Weights of a small masked image model: 2.69M parameters.
Rows from block 16, named by matrix and row number. Rows with one number belong to one channel. Each number is 128 + 32 x the weight over its row's rms, rounded and kept within 0 to 255. All counts start at 0. Numbers have three digits each.
# conv1: bottleneck pointwise conv (model.blocks.17.conv1.weight, 128x384x1x1), inputs 0-63
# conv2: growth 3x3 conv (model.blocks.17.conv2.weight, 32x128x3x3, transposed), outputs 0-7, a 3x3 kernel for each
conv1.10:128119134178172174200127169143186101134091113143092132138188166119110088137103144148099138122145174128105093107156131165143155075128107096111072185139127132119146104077131197080117162184109137
conv2.10:140144134094142128126155153134118140110140143119115130104171159103171140079193117132163090083067098097161158126079096134111146154126094187113176092103083103130166074125091213091044147113127145161181128149153124157112
conv1.11:138125130100109109124094124118096097152134125136151140109142130151166109102135145201056191117131136150122159119067120128136121088086119141128115110139124172180136165104154119128095158121163164
conv2.11:121112061129140100107101107107124064119132091097113120097143089142121126134163110162138139130105096137148083174150130151165144109157122093119107120102098168107104144202178123136112102106139150126093113108124109147138
conv1.12:140007102111161110086075079124087121107069144135078101062094115123142089171146111137118140170121107119153167116119113098073139056164120147165221116138155114108095113087108070146168116054122099
conv2.12:137140124129130112134123114121151115139185147106127108176183125090102057071167070070076127138150138152192066163137155157129108169133142115068151117047165131152186098106136134198161114132120153136085153143118150144156
conv1.13:086135123151112084088164103135189097064104118173153110173070165164149213085149168082146163135167124147149092124098130132128173123125125121108141151092156117097105095101108119130112116131131117
conv2.13:086072178079109173172169174136143131143146128135140141110121173106111162121168177167150094164090112131127112143163157142138120113125136156119074128172159139126153100067141137119126111137142083085126136158123121165171
conv1.14:117141155122138142114126093158127096118104084109118170123163123132173176111128102149130174160118106112138172127141130138123144153130143117131170121121093177145132123079141101147169136130126109
conv2.14:156167149141143116114095100132126156110157170084116140173160172129134083140118073170104116165149166155146170132153106117150175096106094130059049122091124148136130138170216104100065102106122135147126118151147137158150
conv1.15:095044137135086153129145131093077111088124141115132148104138074119118199122078179168148176145083131164131170096150132111131114118138089132108144108130152098136114092192192070185166081126127138
conv2.15:105122104118138107128142124134127127180146181151104166131119154113114144138163134153149134182116089120155158147160113149102068095150137164126138120049153157176147153111085161168162155077096147127119127126135144133139
conv1.16:128150091140153073090133097102155103125130118138119109106122156173152135082115103158123125111145097158102151157102139110116114151110067154109126088137102111126143085161106168150133190154133097
conv2.16:047079197077120160122133123114118151111147173099124136098123136117144195118165149152122144163114168136105128144130115119178119140111143114169069143157091101103129187118131129132158134140127082103201139185173127157152
conv1.17:130140140117163165144103105152178142127090138130145144094112158132138123156122126077134123119171108137135125129098087105183155041164128138153064158161112126105163192113144141088157123205110096
conv2.17:183184159122150141174162127197185153161158133118149122129178172095160147125122127160069058108094098109138133149053080151140124093111160134018148118083107096101118151127139143134100114097056172218106132140136091147131
conv1.18:141140093111095101096160122134120184138128126124123110167104138162157165129128152097093122127148123172143119196004156143146129134117140163152107109118111203110153117118152100057146232176086101
conv2.18:099107107112123125135126127136192177128142141155105142049120093087112136079048110124173159113137141118079128141148138177136098171126143138161143144165145113110085157176178165158218181166180133111141129164161136165164
conv1.19:144149098160084134172113097124042147135136098137116216163113157138183122167123086146128109084137126133145156159135148109180098156113109155171126120125125081161160137098101173132117139148120111
conv2.19:174153110115179126111114108148158128127170178118118141117143117147133107129164052169113088053036062123038107103087132124170116137163131151170146144114152129094121078124099145160145123177105147107085107118149117144176
conv1.20:124111160119105139154146090123133060090174148124134133138111116136127144169177097139131174128143128171166104125195150112136124066110097134096139165142113176097100114108146134137125121130138131
conv2.20:209144106175117103134138147124146107115121109159132107162155159169145107165119082114056049100142091145158075148130114192143101146164131071103123098127153158163122078107092111119136093082186168205152113135117130128111
conv1.21:073113171098122113119087165107095082116142110129145087124102178154172112090103133143106102126123202119113170150108131049107099119089115149127156149106160112135072102121154114108117165107126173
conv2.21:118127074161158114115116076120037070136085096109101136153118179109135163115093197128120092125135096118191138182175053159132157151151106088152138098127143150141140169116072186145146163134078106124161142119142092131158
conv1.22:135101101137103141165161149125145149119163174106149179126138106108149126129055122139125077095154157162170148158100106123132150119158224124167124087153125110061107145091092141114169144133079068
conv2.22:092163128142172121149112090144111159135155162118158140169141244148170185092139127140129134105136143069129122098105163083123067129162024079177082129128109115078078129131121130174142162065141139183134159168122112151133
conv1.23:098122133119123132103122136130128158117068111134124111155084150147124148125161138092088159149139093114119114103147107131127091121115158124126096164129178104080092144152155128094160159122172120
conv2.23:148082131110143144101170144134125083136182131123140111124097112124120143157243125164145128113103139119146119124105148157104139127129144125131122160112160139153150115156134111141172051073108127113138163134130161169100
conv1.24:099153186159143126135142133106112089117138128072082100114080120157052141115103097142117099117086093115152195150135187096161141124075191111113090167097114135130116136111100112137105099137148150
conv2.24:159104098176102112149108134149113145124061118120095145148109121137133150096101108139122137127091143111062123116108125135134183192175161081160135108126109154147124165126152173165068104080061123132132113112134118104139
conv1.25:086113148107137089135121114181128116137120136133145163128109133143158160140123099111153160150118179107149102073126174154133132114157162153141162169137138098159133148161105096128174120102166042
conv2.25:081099131111103125148161125142072113111079127124166131140186179130134126120113145167085122130153133144170081146122133132144155123114086146076195160130170134149085131094146116130082183136135106171120103110188120133177
conv1.26:102177138145156118125130093148155141150157127172129124100111106146119136156084152157131121123084128142118140117091159142144082134110142123147138071117115134135136194134143215161138159105160106
conv2.26:097069066116126138150159142128084083162130123158139174129080048101062194114121115142115203141106153143161081131148167136155104105178146113148177144091129136125087099138131159177196171140100103120153111127167112113160
conv1.27:128086113167142102128160124116178122131111137129123120150118081114147138107153115105132104139168136144168158188096130129126091089069089121117112077092142168104153098177140102116160172178090085
conv2.27:137145136127118148123142142122147150122105156100102144143115100160146099115079057064152129081068123064051097127128147126074154118155189152152149110085086146136104165177112190177155109133112145148167167200133176166171
conv1.28:120198114066117115153123088108145074200103147206200168119141175166143128099118137125082136108176125114127140142069096138148080104153117141125165129104115157072071164104100199124123175143112114
conv2.28:133095117105094111107118131147143127149134155065129179133104106125085160121111129172091130148186137140206168152163127105182085083099092062128091107143114176102091085138106183127113162123124139118119152098133113116183
conv1.29:119110119104090083156101120139089161115086107068173137148128149132126149102143154168150129091143176146117119160056085134124127107126120165136128142127115155141156110162118068080176161128119156
conv2.29:151113106155095111129120119170137126138097090099128098112089134158142143111147162146160163090151152123148174120137168046149151110109110139172151127182151140095100164127138110054138084099179104049086132062109139118134
conv1.30:109151093124158112147096152141132131183115156146128148120125162179058131093107128107140173115160144145188128146131151153153128164119136121165099122147113080162113133167109184119183149137162046
conv2.30:087091118087139135111125154088148151091135151083126140137166201120135131137183111119069079157060116147135122153152158112065130160113133193115179115113102131147115100148102172196079135124083119146130122161138123102147
conv1.31:085129090114097147108153137081094146130110108145135115160078116185101201150100161083117138123119093145140121140109152149105112105150133119115114164106142093109175136110199142087128142139116100
conv2.31:143082112158119134151141132134098136135134126146163158126122192119162162087142141165169182143111101139138127149153128078074062124156172084157115099090122168104117107131064089183172156067057148102108148118102123121139
conv1.32:145140050187113148073122133093096131218113089102117129159123117126085120147095098128104143138106137150149061133147100156134151153111104104162134092151079067123170085198155155168165128153114063
conv2.32:154091107109070129151116115117149110100115144130092104120136070122105109087123155090119102087127123153071109084098204179093075180163092161170137136171153105091082111128112163141159143133134089091087099151127123096103
conv1.33:173132099179109146113141153104087090072111126172093119150100109125170093150143103149188123144064070117138113080144161097083110130046133112133127131127127143175130120232120130160119093119130116
conv2.33:173149129182113146137135144115118153156098143163145140131083111158142180146126136162089088101116107129061127086112181111101127101122147131171074158112117132175146213164108159117082128092092060154159078089141119116143
conv1.34:021126103117177154141153136105132091125163147206146106118149140121141074132185123136050119085133120140144137158139103120138081111113125142162155129137174151176135142104199184143102150155126159
conv2.34:136139091118126079082073065125125107104133111047120126126059111121168098136135122162172134098130055134087136080126131112062112134045028090114086090048119106082152092097090131135098140151152088102167136072109134167076
conv1.35:129115143156099092129069161080089071090134096071156168159138112138148113104132102180126108097092123091089163050151184161097148198121067065108112125063118101144113109118141148123110118119139136
conv2.35:172176150149135152150130143169142178131126179155137172137136143140123140169158166134086080146092058104097066130107135119135162138163180084093139102101118124150149119132126147136111148126103170181163131114133153111114
conv1.36:183120129045148136143110058140130125069086190093108099076175135160127096129129163151126198150127140136143136160091028134122074165134165190087143129122111203112153119118088093143118123124133101
conv2.36:163145103130081121132148129117121061134133113098136127154110122124103095128135118127118112137205166164118130143208165073131130099042136115143191181175104092119100117081149143111166098209162144136076139121185084119121
conv1.37:091178135145131128119153117081128086121085167111000077063151111154089121089129085083155137132109093116134165110150159104110109162134153031133178124116103072129121091133117129177180134106096092
conv2.37:127127121112102123128159130157147150180102135156092136168136114143138157137112128115194178107134151075070124122134120140118080157147079121173122139159139110053059091101122081115162107139146123136125158153155151152151
conv1.38:119142134142138116146104132137144065116152131090112142133127174133095082142172099140169109153063127095133198082134150080103038103105101093111149144098107093167106096122141097147134140107091163
conv2.38:138126149148119155187136145126119160124079154130110141118118077113125146116063103110156148047161181061062115081121135097165171157151163150169122136180119099115129192166147158117154154117129076111113136126137155157117
conv1.39:177125116104092147129103115148094117124121128079088161087120136187131120140149163135146153157155121127136127112122065108104134155146103142114169107111137115150094128160097086097163151132122142
conv2.39:122112109111125117115098102152177152103187171071143113097089099087153130112195144117136158159128150150145143127168130091119118070078141140121126097135112122177180126105140108142133122085071144175207143174172126156147
conv1.40:113154035172131110166146118099137089132086146173121134142092108138021153141083141095115172149128099150133140109117085159156113120130143111145106114124140118103126088168148122156112135105156107
conv2.40:092093125096110135170170167115119147144126174158140164113174143109101169148067161113073141192100120106057103103099111141111070145163143184165215140118138169119120150118136127123163170152087093138125097135134108122128
conv1.41:131068063141112136112148092110150160156094177132127115159130167191097120126155152119090128106104125138135124106109115165130106175123139137125089114071130075109135125134126137133127143143146118
conv2.41:132089134159128144168139129101132109101134138134138093101161115125127187146156116090141160151162139128070160135115158145083042096129055153167151150106098096089060174150119130157165140144131127124141137181141138152106
conv1.42:178127079096153134109158152141170100045225105152155085169122147107131121094129152170121070099141164146114135159142135144150123111123099129124067098102136150087135065127133042068152149176107098
conv2.42:168146096167129131143142127090127103067101114086130090133130141149113132147093114124174165100173131163105141077069143142073157158137111160203144133100123135104120118124139183141186105137148140125108115205133121152116
conv1.43:106125096133143127162132053092152122129056158113143074115100145128116101123081175148102130107111114110139128150109127115159118077198113142149209134158105105112133144118112131134160137125111101
conv2.43:147181103122117113108071107170143102140106112109069125122143138163107104123070060110139150144111158162156118093100062140180175122098088141059077087086143143136116097134194089094073113113109077113098083079092108116167
conv1.44:164086130078079157203165105075105138146075164140128119142165146122135159103096131126072173139093110109114125118114097149172125126143069167069098085147171175098143192088163105123103159107093100
conv2.44:144088103100044120140138150149116098132070139114139172163217130150140133123141156119141172100162128173130151156112120122079119099086150111179162134124114103110134081148160109162139136140082143079062106073186113155157
conv1.45:123146115055124135131106150138101162142124105126132105110157130185188131192119145151099120148126095137079156088121099130128114126132118154121181116145142112165133105068103146105125148066117154
conv2.45:129128133166148125156151150158093083182124084174156119124123127109120110157168167107126126184126116179132161087141098147184140108119096105141146093116109132146088112095133127097153118143155132140151143127136124154150
conv1.46:137079100123118130098144123116102131157092169114148140124121162054133118168119139057107093195125125122107106113094115071114141089096158130127122149101129111075124137140142184130119131142111111
conv2.46:148129139151117135107137102134115088143158158128131152163174142116180194189079149115146152126141122100103146117111122152116113124134122092161144073153142139108096081155093116119203121174139148148113155166139139156143
conv1.47:094094160143194152155181126160204096146127144132083119090103119095080115087161086090080184116079082103097161130121153123087117115144113122142149137147122129089093119108093155120116086129150137
conv2.47:128119140122092147122130154119085162110156179101118160123140191094135139108093138135111059165107129078086137113125106125133178135149148145083150132152131102139136139131163155106090200162088122165128189170126163177136
conv1.48:110155011157132079097095173135145134108169138124104136107117133139042115079074122124178099161136126153184099147131114143100080151083151135158090127115136072139126109153139124144141161145161115
conv2.48:123105119136156115143118101103125095129136097118083123096121161137118119169064126131067039036168120120094099131111165113097119143110086186149129136089123174130106086113135145115117102107173061074103109138137109145113
conv1.49:083084128102054108100121124128131062124140140107145113086134164201170163149132089118124114156124153138125148120112059092137082116138116136124138121091086095136157146087144144083136090120118085
conv2.49:096100114146167097113089067123131071067159093077108108109128089120172081086148161168082119119132183118105147139122142128147137055124117083067162177122148118109086128150113068155136080112153138106065136145102096158149
conv1.50:117126125145138136117131089076157088153107078072119119138119112150137116110148114067185113117128164093143144112112137127122138093107113081111207131125098103118162137100100134159107183122115122
conv2.50:113102152092094138132150164115113142126086154140113136105105107138124111108095126097176154094170190093077120151127131167176104166188118156187122122146097135074060153152061118128134116160155081118122096102134131091125
conv1.51:135178065127129081139136134083120135130113163145092106118086075116114183134113136129130173166096072118117186113089107080115096092117156159132137067095163137123110081094165072123118105105090086
conv2.51:138086120148137090182146117138149130119142118152138117220125132158136131123190168127157177124098150079114139144116091150137076100166115120184128103127150116073170114088146116137158116061029120131132148116133116130103
conv1.52:079163099062118087169093128129147089181141181123145163131075127173144170105144121106135149107118152142154137117154076168138118127120148155152099104163123098166125158095131102125142125169178087
conv2.52:133157120096144149089103134112130135127151145115153162142131106127155125159118124110054014145116122140113142177133144121113118158107141085069126199117111157142169075066057064095083157158082160129130140116100183198141
conv1.53:129146119116162104116089146173145140112118183122145119112085153115115138145086131140154112150120100157173144101139084109127142099118101143136083175163157124183142119088072133105134105118182069
conv2.53:151165089122159074108101075094140076084171023121114047104154122149171080105119140082080090106129106124113101189124167126154147103111151165109163170101114157126162066101098062106081091089148139160146167146099176150076
conv1.54:104140128082063151127139122130095158149123140113130158142162143186159157153114193143151103105092150138123111132141142141150162111128122132095170083103131129069106116054133117156140167110156195
conv2.54:111115130143164115115142107141116121169166107132147099129102076100103115123174104130119160131114125183209124154160167075140116139172110113110071061107104129183085134084107204105148066068169156133129154148145078134158
conv1.55:119160124111144156066107159188140067140179129160158088158077126103091061084122106179039126109138145113112164119117066112119130112119116127090144131137133145180133055104076145117112091128172134
conv2.55:157097117143122107116150112081146131077130118074115066122123077137108084114203046162110146160124166166110139144118186177125173119105127126133137113136080105138180089128159104095159089116100140088111151144113145172119
conv1.56:157136149101140160103150123111122112137093184042109138145143141136086106151184135129069120115130115125163129129064134185185130106105194121122134129128180143102106147070086137137095126156136141
conv2.56:147120134189149100176147121096160145095162144085120087169101140123125132154210124108131108085134100106136109135111141129091130157176151144126119112081140112134156043121124146108156099098114126129162128087146104138107
conv1.57:119139148113164124121137114130181134152164165145120132131084123097090154144092124163141138170117153137202135151099199183131133106125169117162095152123138137104106152144133133125115148170106112
conv2.57:166178176116118182144155144129142149161132172124102129085138109162163110121117146114137159130121113117079117162150122198130091162247164108130087140121153115100141123181106128181098141125038120164164140172154156150144
conv1.58:115143124158110140126162166083139069114114168097071158188181149099110087143113125149135133114103176152146139149127144124163126103164087095113083127152130148129124124090108112076110091155091121
conv2.58:116137107144147104107079132117139154126103110142125119123121077185130077046114037141122176134109102126147108141123149110111196136124143123131117121078070179114174118123102136118052153107128114132143161123098091096126
conv1.59:110158142084137127172115104101079098131140124094122145144132165152140147138133111131158171116136153134125154159136132126146080097128114120083143145136164160103145106105145122121105124122141132
conv2.59:122113122151152127178179151156144106139139101137120132104064067148098127151208201129169102104077107061100127143152139151134119140104125162121178110121133135107144180165117148146100152117073078082088143158127140182127
conv1.60:105126129081116154125166145129162157109131140190126163075120122129139136169141164223057128048138144122166160174058153070143056089149141118124139115160138120152105109110131120107129103095056122
conv2.60:152165166187159173206182167133161161167179175162183152122156174104137171124157113136116103136064107131144109135098097163111136133138177120125144129035110153169179148132121146162124132109118129161147125156141111154125
conv1.61:081143102141145135107112077105132084090148086131145137137147156093137106161133065112084056107143146100149126134116131123100123122145122144146111103139130126100133138146157166119113104116110134
conv2.61:125132162155131111126143120172144177165135077112120089117110155146153126139163153187092118164137170154163171098138162086152164085116118165106127147116165125099126196158126132105122080103129084126198154114109196141130
conv1.62:093145120107075139156139153129177141126085111160134121146149163141151130125071125108131143136101138139131030139143163138154119097109134121137153105115133145100095104180101111116176172125134126
conv2.62:083061145112123119159152144138137137167180144143157140128111135135106142118167118144176208170102124103125148108137171105106068130182107116229122114128070104080109111042082130156154177065096125130168165153137109116126
conv1.63:165152093099146159146101066151158129091103115134085106115152091153122138123138150106099138101134106102133156122120125129101106159137181142103085073141098099157175138115133096142170100153138084
conv2.63:066138122073141153102159143106137142131188112130137145114146156145145122097140130117105138058105171082109112159088053130216065136170117130134152125178122154147131104120134131121148128094110137152131159166127128148111
conv1.64:139100139059122105096130135100133104129082146116114145090106126164076184110122103133154162166128119098109165157108076107116198149092115098108129120103126122182115105051059194132153071103152135
conv2.64:129116119110115135108119130143107128084142112077079072110052079093178100122145086165158076134135089178126125180161198149112221171134188125139113148098095167100124140123115135119110148190182154082123185144105101095066
conv1.65:065107162139162144149089158104127051127096116075126142160131103161121122132107070089167092154087134103041154091136088127094122128135083100143138134161169131133145109084129110124115152119092124
conv2.65:133102128091088124114150150149108126116086143124112162158133095137143148120117164109217154107157144130107141153137144121089066091159156101200111103141090153058094163120111145134217140155175103093098128133110096140105
conv1.66:111148096123139151120107117153148093160114081105099157142137150191133132149124145118117098119181070134135186169153094152107157155143136121107124122144106111112107093086141109088126147129129126
conv2.66:074087180146135138179174124133127158144101115143152099097095121105088113158170122136122117104141140124166113141129142101160189103102097164164115126138149113115120126148131189134073112119175104104168143133126127113109
conv1.67:121171105169135127135155164065142065181132090101064147082129117110022112116156102116113131167086067101147170074133150127122079155135141084155114121124102099171117110131138098180147158128141133
conv2.67:128105182103093144160171148131141145145094133137129137113142122160133119138138133103174169084181168042071126125132176083150119156169052135182127150201085114045056112102096085100133106113171099083125140105114145139141
conv1.68:000166077072146063089129143152125154160119122141134137180071134167100167159089127142133091144174127150157152123140089161105120087148069069103105150128146089175177123109114110133152116118140078
conv2.68:140113103132139113130138127126130132138125120153131129119106106150147148126119088119132117096161132176115098121096106135146166123153173082090129075119215140093134145165088125134104119172129143118143184175091136140133
conv1.69:117120133125096128121105118111110131054153155086184169136118103110142127083093122116135061119142152150170142163140119087148105081113133101126148102109141139122177119082128053106116127139115136
conv2.69:083177105132140121131088080136126139132109150157074157170169153180116166119013197122186122137133161034056125123142141109110145145110093141099094088110139196054128074136110160158121136178117121140126165175123144153142
conv1.70:114139121106132111053120129138089061119144100133110151161094091069119086113178086112143065140119120130118112131147130122091139158069138132144144142107111096142084105121127130116124136117135159
conv2.70:141161144159116125148136141147125149147130134130147150101154160079164098109120110142120106116159134178116120094135091085162116072105152086082105158084127144155135184171204167124096127133089103157138120101124127143116
conv1.71:081178133159095192108141126067166096067127156094160087103088158106110084166076090130160114137070088109106123065149082106129116082017073101094124171149131084113079113118090140156113127092168164
conv2.71:154087132128144134137128137145134159167186151139159133122163152108155140134153108147039046168120033229215153123110127156151159110138153117028111103115141152221209182136159159142090113094098096126110105158108102136114
conv1.72:153112122147115165123155100109122139106112123099117146137138136132108173113075131074157139129058107098109092098153171106130140076133104097155157128118137099143132132157178061122137148118130121
conv2.72:189209173141135147116124130135164200102142188115103161148152172112141160119127150097107129143099072174124091121138138125132115144107149145118098131124137137168166154164130109149091153086049140171136131152130124120115
conv1.73:170128070154131133093131119135107114066122141141120138118118125084127101130152070119075128137138143143126107119155062150143127163166117130057156098158106134118151080071151156162108121144166108
conv2.73:133171115112119123097106107152144128133147136114137106124141101123141140092145057171118064173112135120132133115095134157139153103130075093064155125111145162159092121162120126151163183197171117135151122172169114138191
conv1.74:097158166125097125158125080093079030141114133163047080120150153170147091107167088184115135096092089118139139105190111120097157103130143116092204124089114118144061084144137204151108082135148131
conv2.74:179152101153115100136131101152126100118102133124132127123143108131131142167187120148083091162102086183189075074093107086089147061098090086041162139107102148198141143134117139125070106087094153184167107105127140129136
conv1.75:064145153101118133144144093149094101116137172115085154099162181126139106133134120119146160093126175142149144193160155154147104084151114112081194126149167115128147137097108187152158149132126144
conv2.75:151161102104143101103084104153164166117118153101116130144089154144212143122081140125198130187118120168124106144109090143108096160044110133206124129099149168080146105168196167160124191179114116190195111209156097188154
conv1.76:131157125128156116143119154134123107100106155081111119113130120081086154121122125112103127166157122117132137151118067121152112149120113139074120153150109094110211133160153146145167110158128135
conv2.76:138156122113142155155130158122135148115182147107159146109113094151144145169155124101091081087087098145126114142111161127149145166129139162076132110092083176135160134097096103070079081054036088094121127105085138158127
conv1.77:138090119138138115190172141153148038114101138129164108132132111107114096043112142096099139142139157162125097180133142105114154114132161091132119139063106135141158107118074146133137133187115080
conv2.77:111160145063133184105132152072114180075105225125112163089061108109115175131150143129129120151089099067106149161142164075118137105123148139124111099144067119138164104146092128117104206115075097134149160152119122131119
conv1.78:141195149119143142170100153061118108072150115140133167114127127118134149124150092145054131074141117132097161138132128094136095126148077141098115132108175117162115139098148127114125149117140113
conv2.78:131139123120108099107127160157117130130106118130131157158131125108143128103129192147187126167135096183123127070136181102110192134139104157156141145067120147087154176152115130154154102118117098104130144155063156198136
conv1.79:085166114110071112096116109116129107108148125143084082099144120147173146146149138141156170125127131138136119118148144091093142103101101116070112098118128161089114105120245188206146173121115137
conv2.79:144098117107092092138139128159111147134099131165115138124142106129135116131142143131213208133093168099077114103100125101046104131164167171165157131139151104063066072122148110134131171131151121142174152178156165174175
conv1.80:165104130169154151062129142079149105097125118125088143146168082081107071159133167124121125151144126125144130129132129111149135099150106136118140157142123113084154111111153158153100111161080121
conv2.80:171137139114114120121116115106101105116116136130116102135135097147122157079155092202059076153157113027182097143111138131135103131129136127000141154131131078102106130136130106116127171134176114160157132142158126114127
conv1.81:137117097202106083171121175177079079134067154108100177085081197095102113123077105133174203206091097127138158109125141178095144183178110128166125091076112157127104118193087118168179098120146025
conv2.81:060092094122130116082126126138134114138089101143134164132125114161157102082083128131098103095110093102121141096146146071180125103101058139148159103151090114178116152115113151162135185152147073148161106071159122097107
conv1.82:107141137159203134092109077114158066143111137100092129103147115141152135121142115177092151094116116120159107123131076132145154085107124088121111131138187187107087145104142119135114122114157135
conv2.82:113135128111139120102125126131136085097151117079122092119076079123107082159230128093116099087107101090118082141131139130132089132165099106079096114115104108170125180154122163218145094113105167085158157127140127141154
conv1.83:139128154071154130115125086153140097149152176147129090112119151183171152091203124131113147149141121121103093124147080111160133134105162166115181152125136093147143091074165126120139132095113122
conv2.83:120117095122140120094094130118136126123116130076066131103079080115151097161115125121150162191163116214124087104139107111146116049123134081099088144076130139106101173138152139141145121122129141138156116147117111125094
conv1.84:130094156209161175142139161146147096143098163122119077112184078109132159156079068150108144116137132135156141147134087106113157070163143143173143133196181126123137186147138132163085112166120087
conv2.84:175190149147170143142142163140185150140173171122147149159180153142142130164112128135064050104039085158078118139102133155123135104077104107005140129048079110093106135124161155169085114100106126222193129195148115181134
conv1.85:128181130130152112115095133164133112075140132131115096136066153114066144094124083144132156116141087163120075114151147105165090214069177142188119131146156176213163123130105207150145154147162101
conv2.85:119118100116125091123103094141167120108169117104096113104152118113168088120147135101102124090190142139200139129104172129130117175116110135101142139116142097167169128123132065093188109045145115135086127121123127130122
conv1.86:144137147148173146087141123117099117209105125148088116057113098139155170098126117169133178146109074116142124142109107109089157090068212095148116105100182137085059132112137184155100083125118173
conv2.86:095124094119106088155127153138152106121165118085097095130095111124121162097090158108102162121124164085058150164143156129103071179212177142075089116119125138189126121133145175152166104029068116164114137138124135174131
conv1.87:109145125095116103106107136137143076142113161145121135123144168134112087111133129124118128157172109131050124122108148135142098100106054135115106175170154098108134118080080220152109104135126148
conv2.87:137109121116103124097126107152133143120123133106118120089085123088123138108209101153072110148129106190125119194137158146177205074132156122124130111172116094110121113094078158089080120131120109105143140145177119201192
conv1.88:069091104130132118179136169085154124113096184136089128121129182126137180125108124102113189144094141141180133139158180139157090107138117132159095134162121131188136101217129069140150186127157052
conv2.88:106073118094092140103122101132110120135128139105123148148078064081101009060151080128196153077121103134094147118109198171070129135125093119149136131087104104110187115126088096131139110124138132141165142108138115094087
conv1.89:086134160084136148132139106092106065120096157123094096131143163100113162119135132140115143121091116135148094151140075124132120099123154134092120118094150122200115087145121119146128084107130138
conv2.89:124168128136125121142128111152146097154134094107127103156106096165132137092125159119118118104109123072094141135130163126124117115110119157114105114113154116090139127128129089111174141117156095146148131143126122132099
conv1.90:106053148124160118126126117147100059142090171100136117156099115138111197137127094137105125140057113137099109121090089157143087077153090181132175099116170187134120094145182057132172136168135056
conv2.90:108136118090089111095114080125124139125162185098088121136102144137160172113071115117171142160084110145088155101104084165101036130184141170046100106135174162106107138112085141161188125180135121104098143164108107203153
conv1.91:108174096116157159125057093147109093125149113191135177154186158128152112164100120156139142129164170120172154092150133159104143141121066121115162094138160072114099088091136074174139137130142094
conv2.91:132092136102114120097120136129102098125098131096048105152121131190122138114203179093122096186125142137146111155152121172095147178060127150145172126087183145090173139121143083136156118090104094100145114114112148124137
conv1.92:065091171104145130080132165076148130152172113136129142136141194117106138130134161099107121085096120166115114155141113094179150150096163112147139100100136159155166111148084182109154149143141153
conv2.92:100113120122135149135153177122138118133154155103100128137111133104163037088129137106137135149144076039136175075142161086121134170089170166239069120145086134085185157130137124119184140085128063114119088125095124129093
conv1.93:120037142183109151149131161071092097180075146161175057107154101101160163164068126188111134118102131113161102086131171123126126045128133164143137143146175139135110127161175113151135127084097104
conv2.93:089103080105097130098143116164176165144143143082106106140188125120123192137080125183113150142062093132151109089140146138114111096136136178102158167075084122185138159124098061170139105128114157198145123126148094145143
conv1.94:116146212118163089068137061098126119100116080155107082116087125085121111122192114114096131115157111104056124150136134132146155126110163134038161161130112113041112065032046173141112110077122192
conv2.94:123088156127097126136149117167157200192143162111138108108130166141151157170170105183126125205074124177183128118097117134150167074144151097040145106121170165126144155137152158164133060139115087136149122156129152163142
conv1.95:072118059097140124126142185169158083091148112141111107128101100117120140080154078162132132100109116135133165142151121082127106153127147142113164064156118095157121068155151128155136106101137075
conv2.95:168175166137132109161138125169144142140124103113115118137142174093132166147135139128104130150126134156146135148126121140089120106108107140088108168092096124149129147134147140174123153128166165177164155182168132128107
conv1.96:088115121148141129159107119117134148145126137105107108133136112116143125097140142138112112093119100118120088127094084121158135129135130145147159105107130100138152139164137165132150160140124135
conv2.96:134165137080156141076089137149153195129139219066100176137138193112110149031092137106100125132087138136130110152148092157104091148124099148149146139125141135154137108113148134179125112145121171149160101159147143112138
conv1.97:158150097065090106119150091118148139178105081112146139098111115157131097134081172133179104184129127121123115162129162133133163089136117132151112122098102082093135143149033169148146153150121106
conv2.97:179168153135139130110113151184186168136159180135132175124158188107099148106109138086106168145124147126197137109135099127095116172125138140089078110170073168141111218161160129130074135093135130166159113147117134088177
conv1.98:125046141098099080136175039098153147160151164081107157127089116127167125093155165082122115121067149134103108129110145128133125154138075145155145049119074120052164174141154113115177140151150081
conv2.98:071126102102155156114145145112137103125180165137116111162150054062180158072100122105116162112137158099041115167233128197180127156137165043095122166143167197163122117158131100155147138151102160155103131184149107163127
conv1.99:089133138128136120162106136084153114111112173106150075144104147136118166115109143132124150144134160103117140126113153175148106056138139097119164135132131140111111153149155101114080168079119120
conv2.99:112102085163130076109137142175137098156107063056122132122075103119121083130171131116142157106117126128143138123144141154108117119135097124155125091107072141160099140143177154091111068086118140101074154115097151119096
conv1.100:129194152128134148130089138113154103089159170124130177122122140115120115087113141118123110152159140142177194141120117154156089103108115144113118120125148140148127128095153049134132114155166055
conv2.100:173167142084137138127121111082142125098151161103091118129115150119162141125156168118081067128100120075120128174138105111147095206126083150112174083104169101097139134152095121083082094075096137126102142175101120119078
conv1.101:096134167134159150096130158127158118104113193141084138146122091083090113105137175141126128093088120128085158104154177094113145165178100125107175126112131090123094102083166105140155110137140131
conv2.101:154139119132145122133148132125130067171144047085125106127151140140149158133135110123129100187073107176168139124145154176097153100068085111133127131111105134106112085114140143098063164160072190163138194177057139131108
conv1.102:127149118137141138163142092142185137100114133128167137086126159118145107118116109087076160202152149151130102154121101156152131116127173105137113146100103159174189160095132124160128115129144107
conv2.102:106149121073101132095110173074103125097150147090105129089064119103127120165093170115151101149117112053064143181155149137199173096080051123097114104108146128111119177124109112092123202149140114099129123083071126134087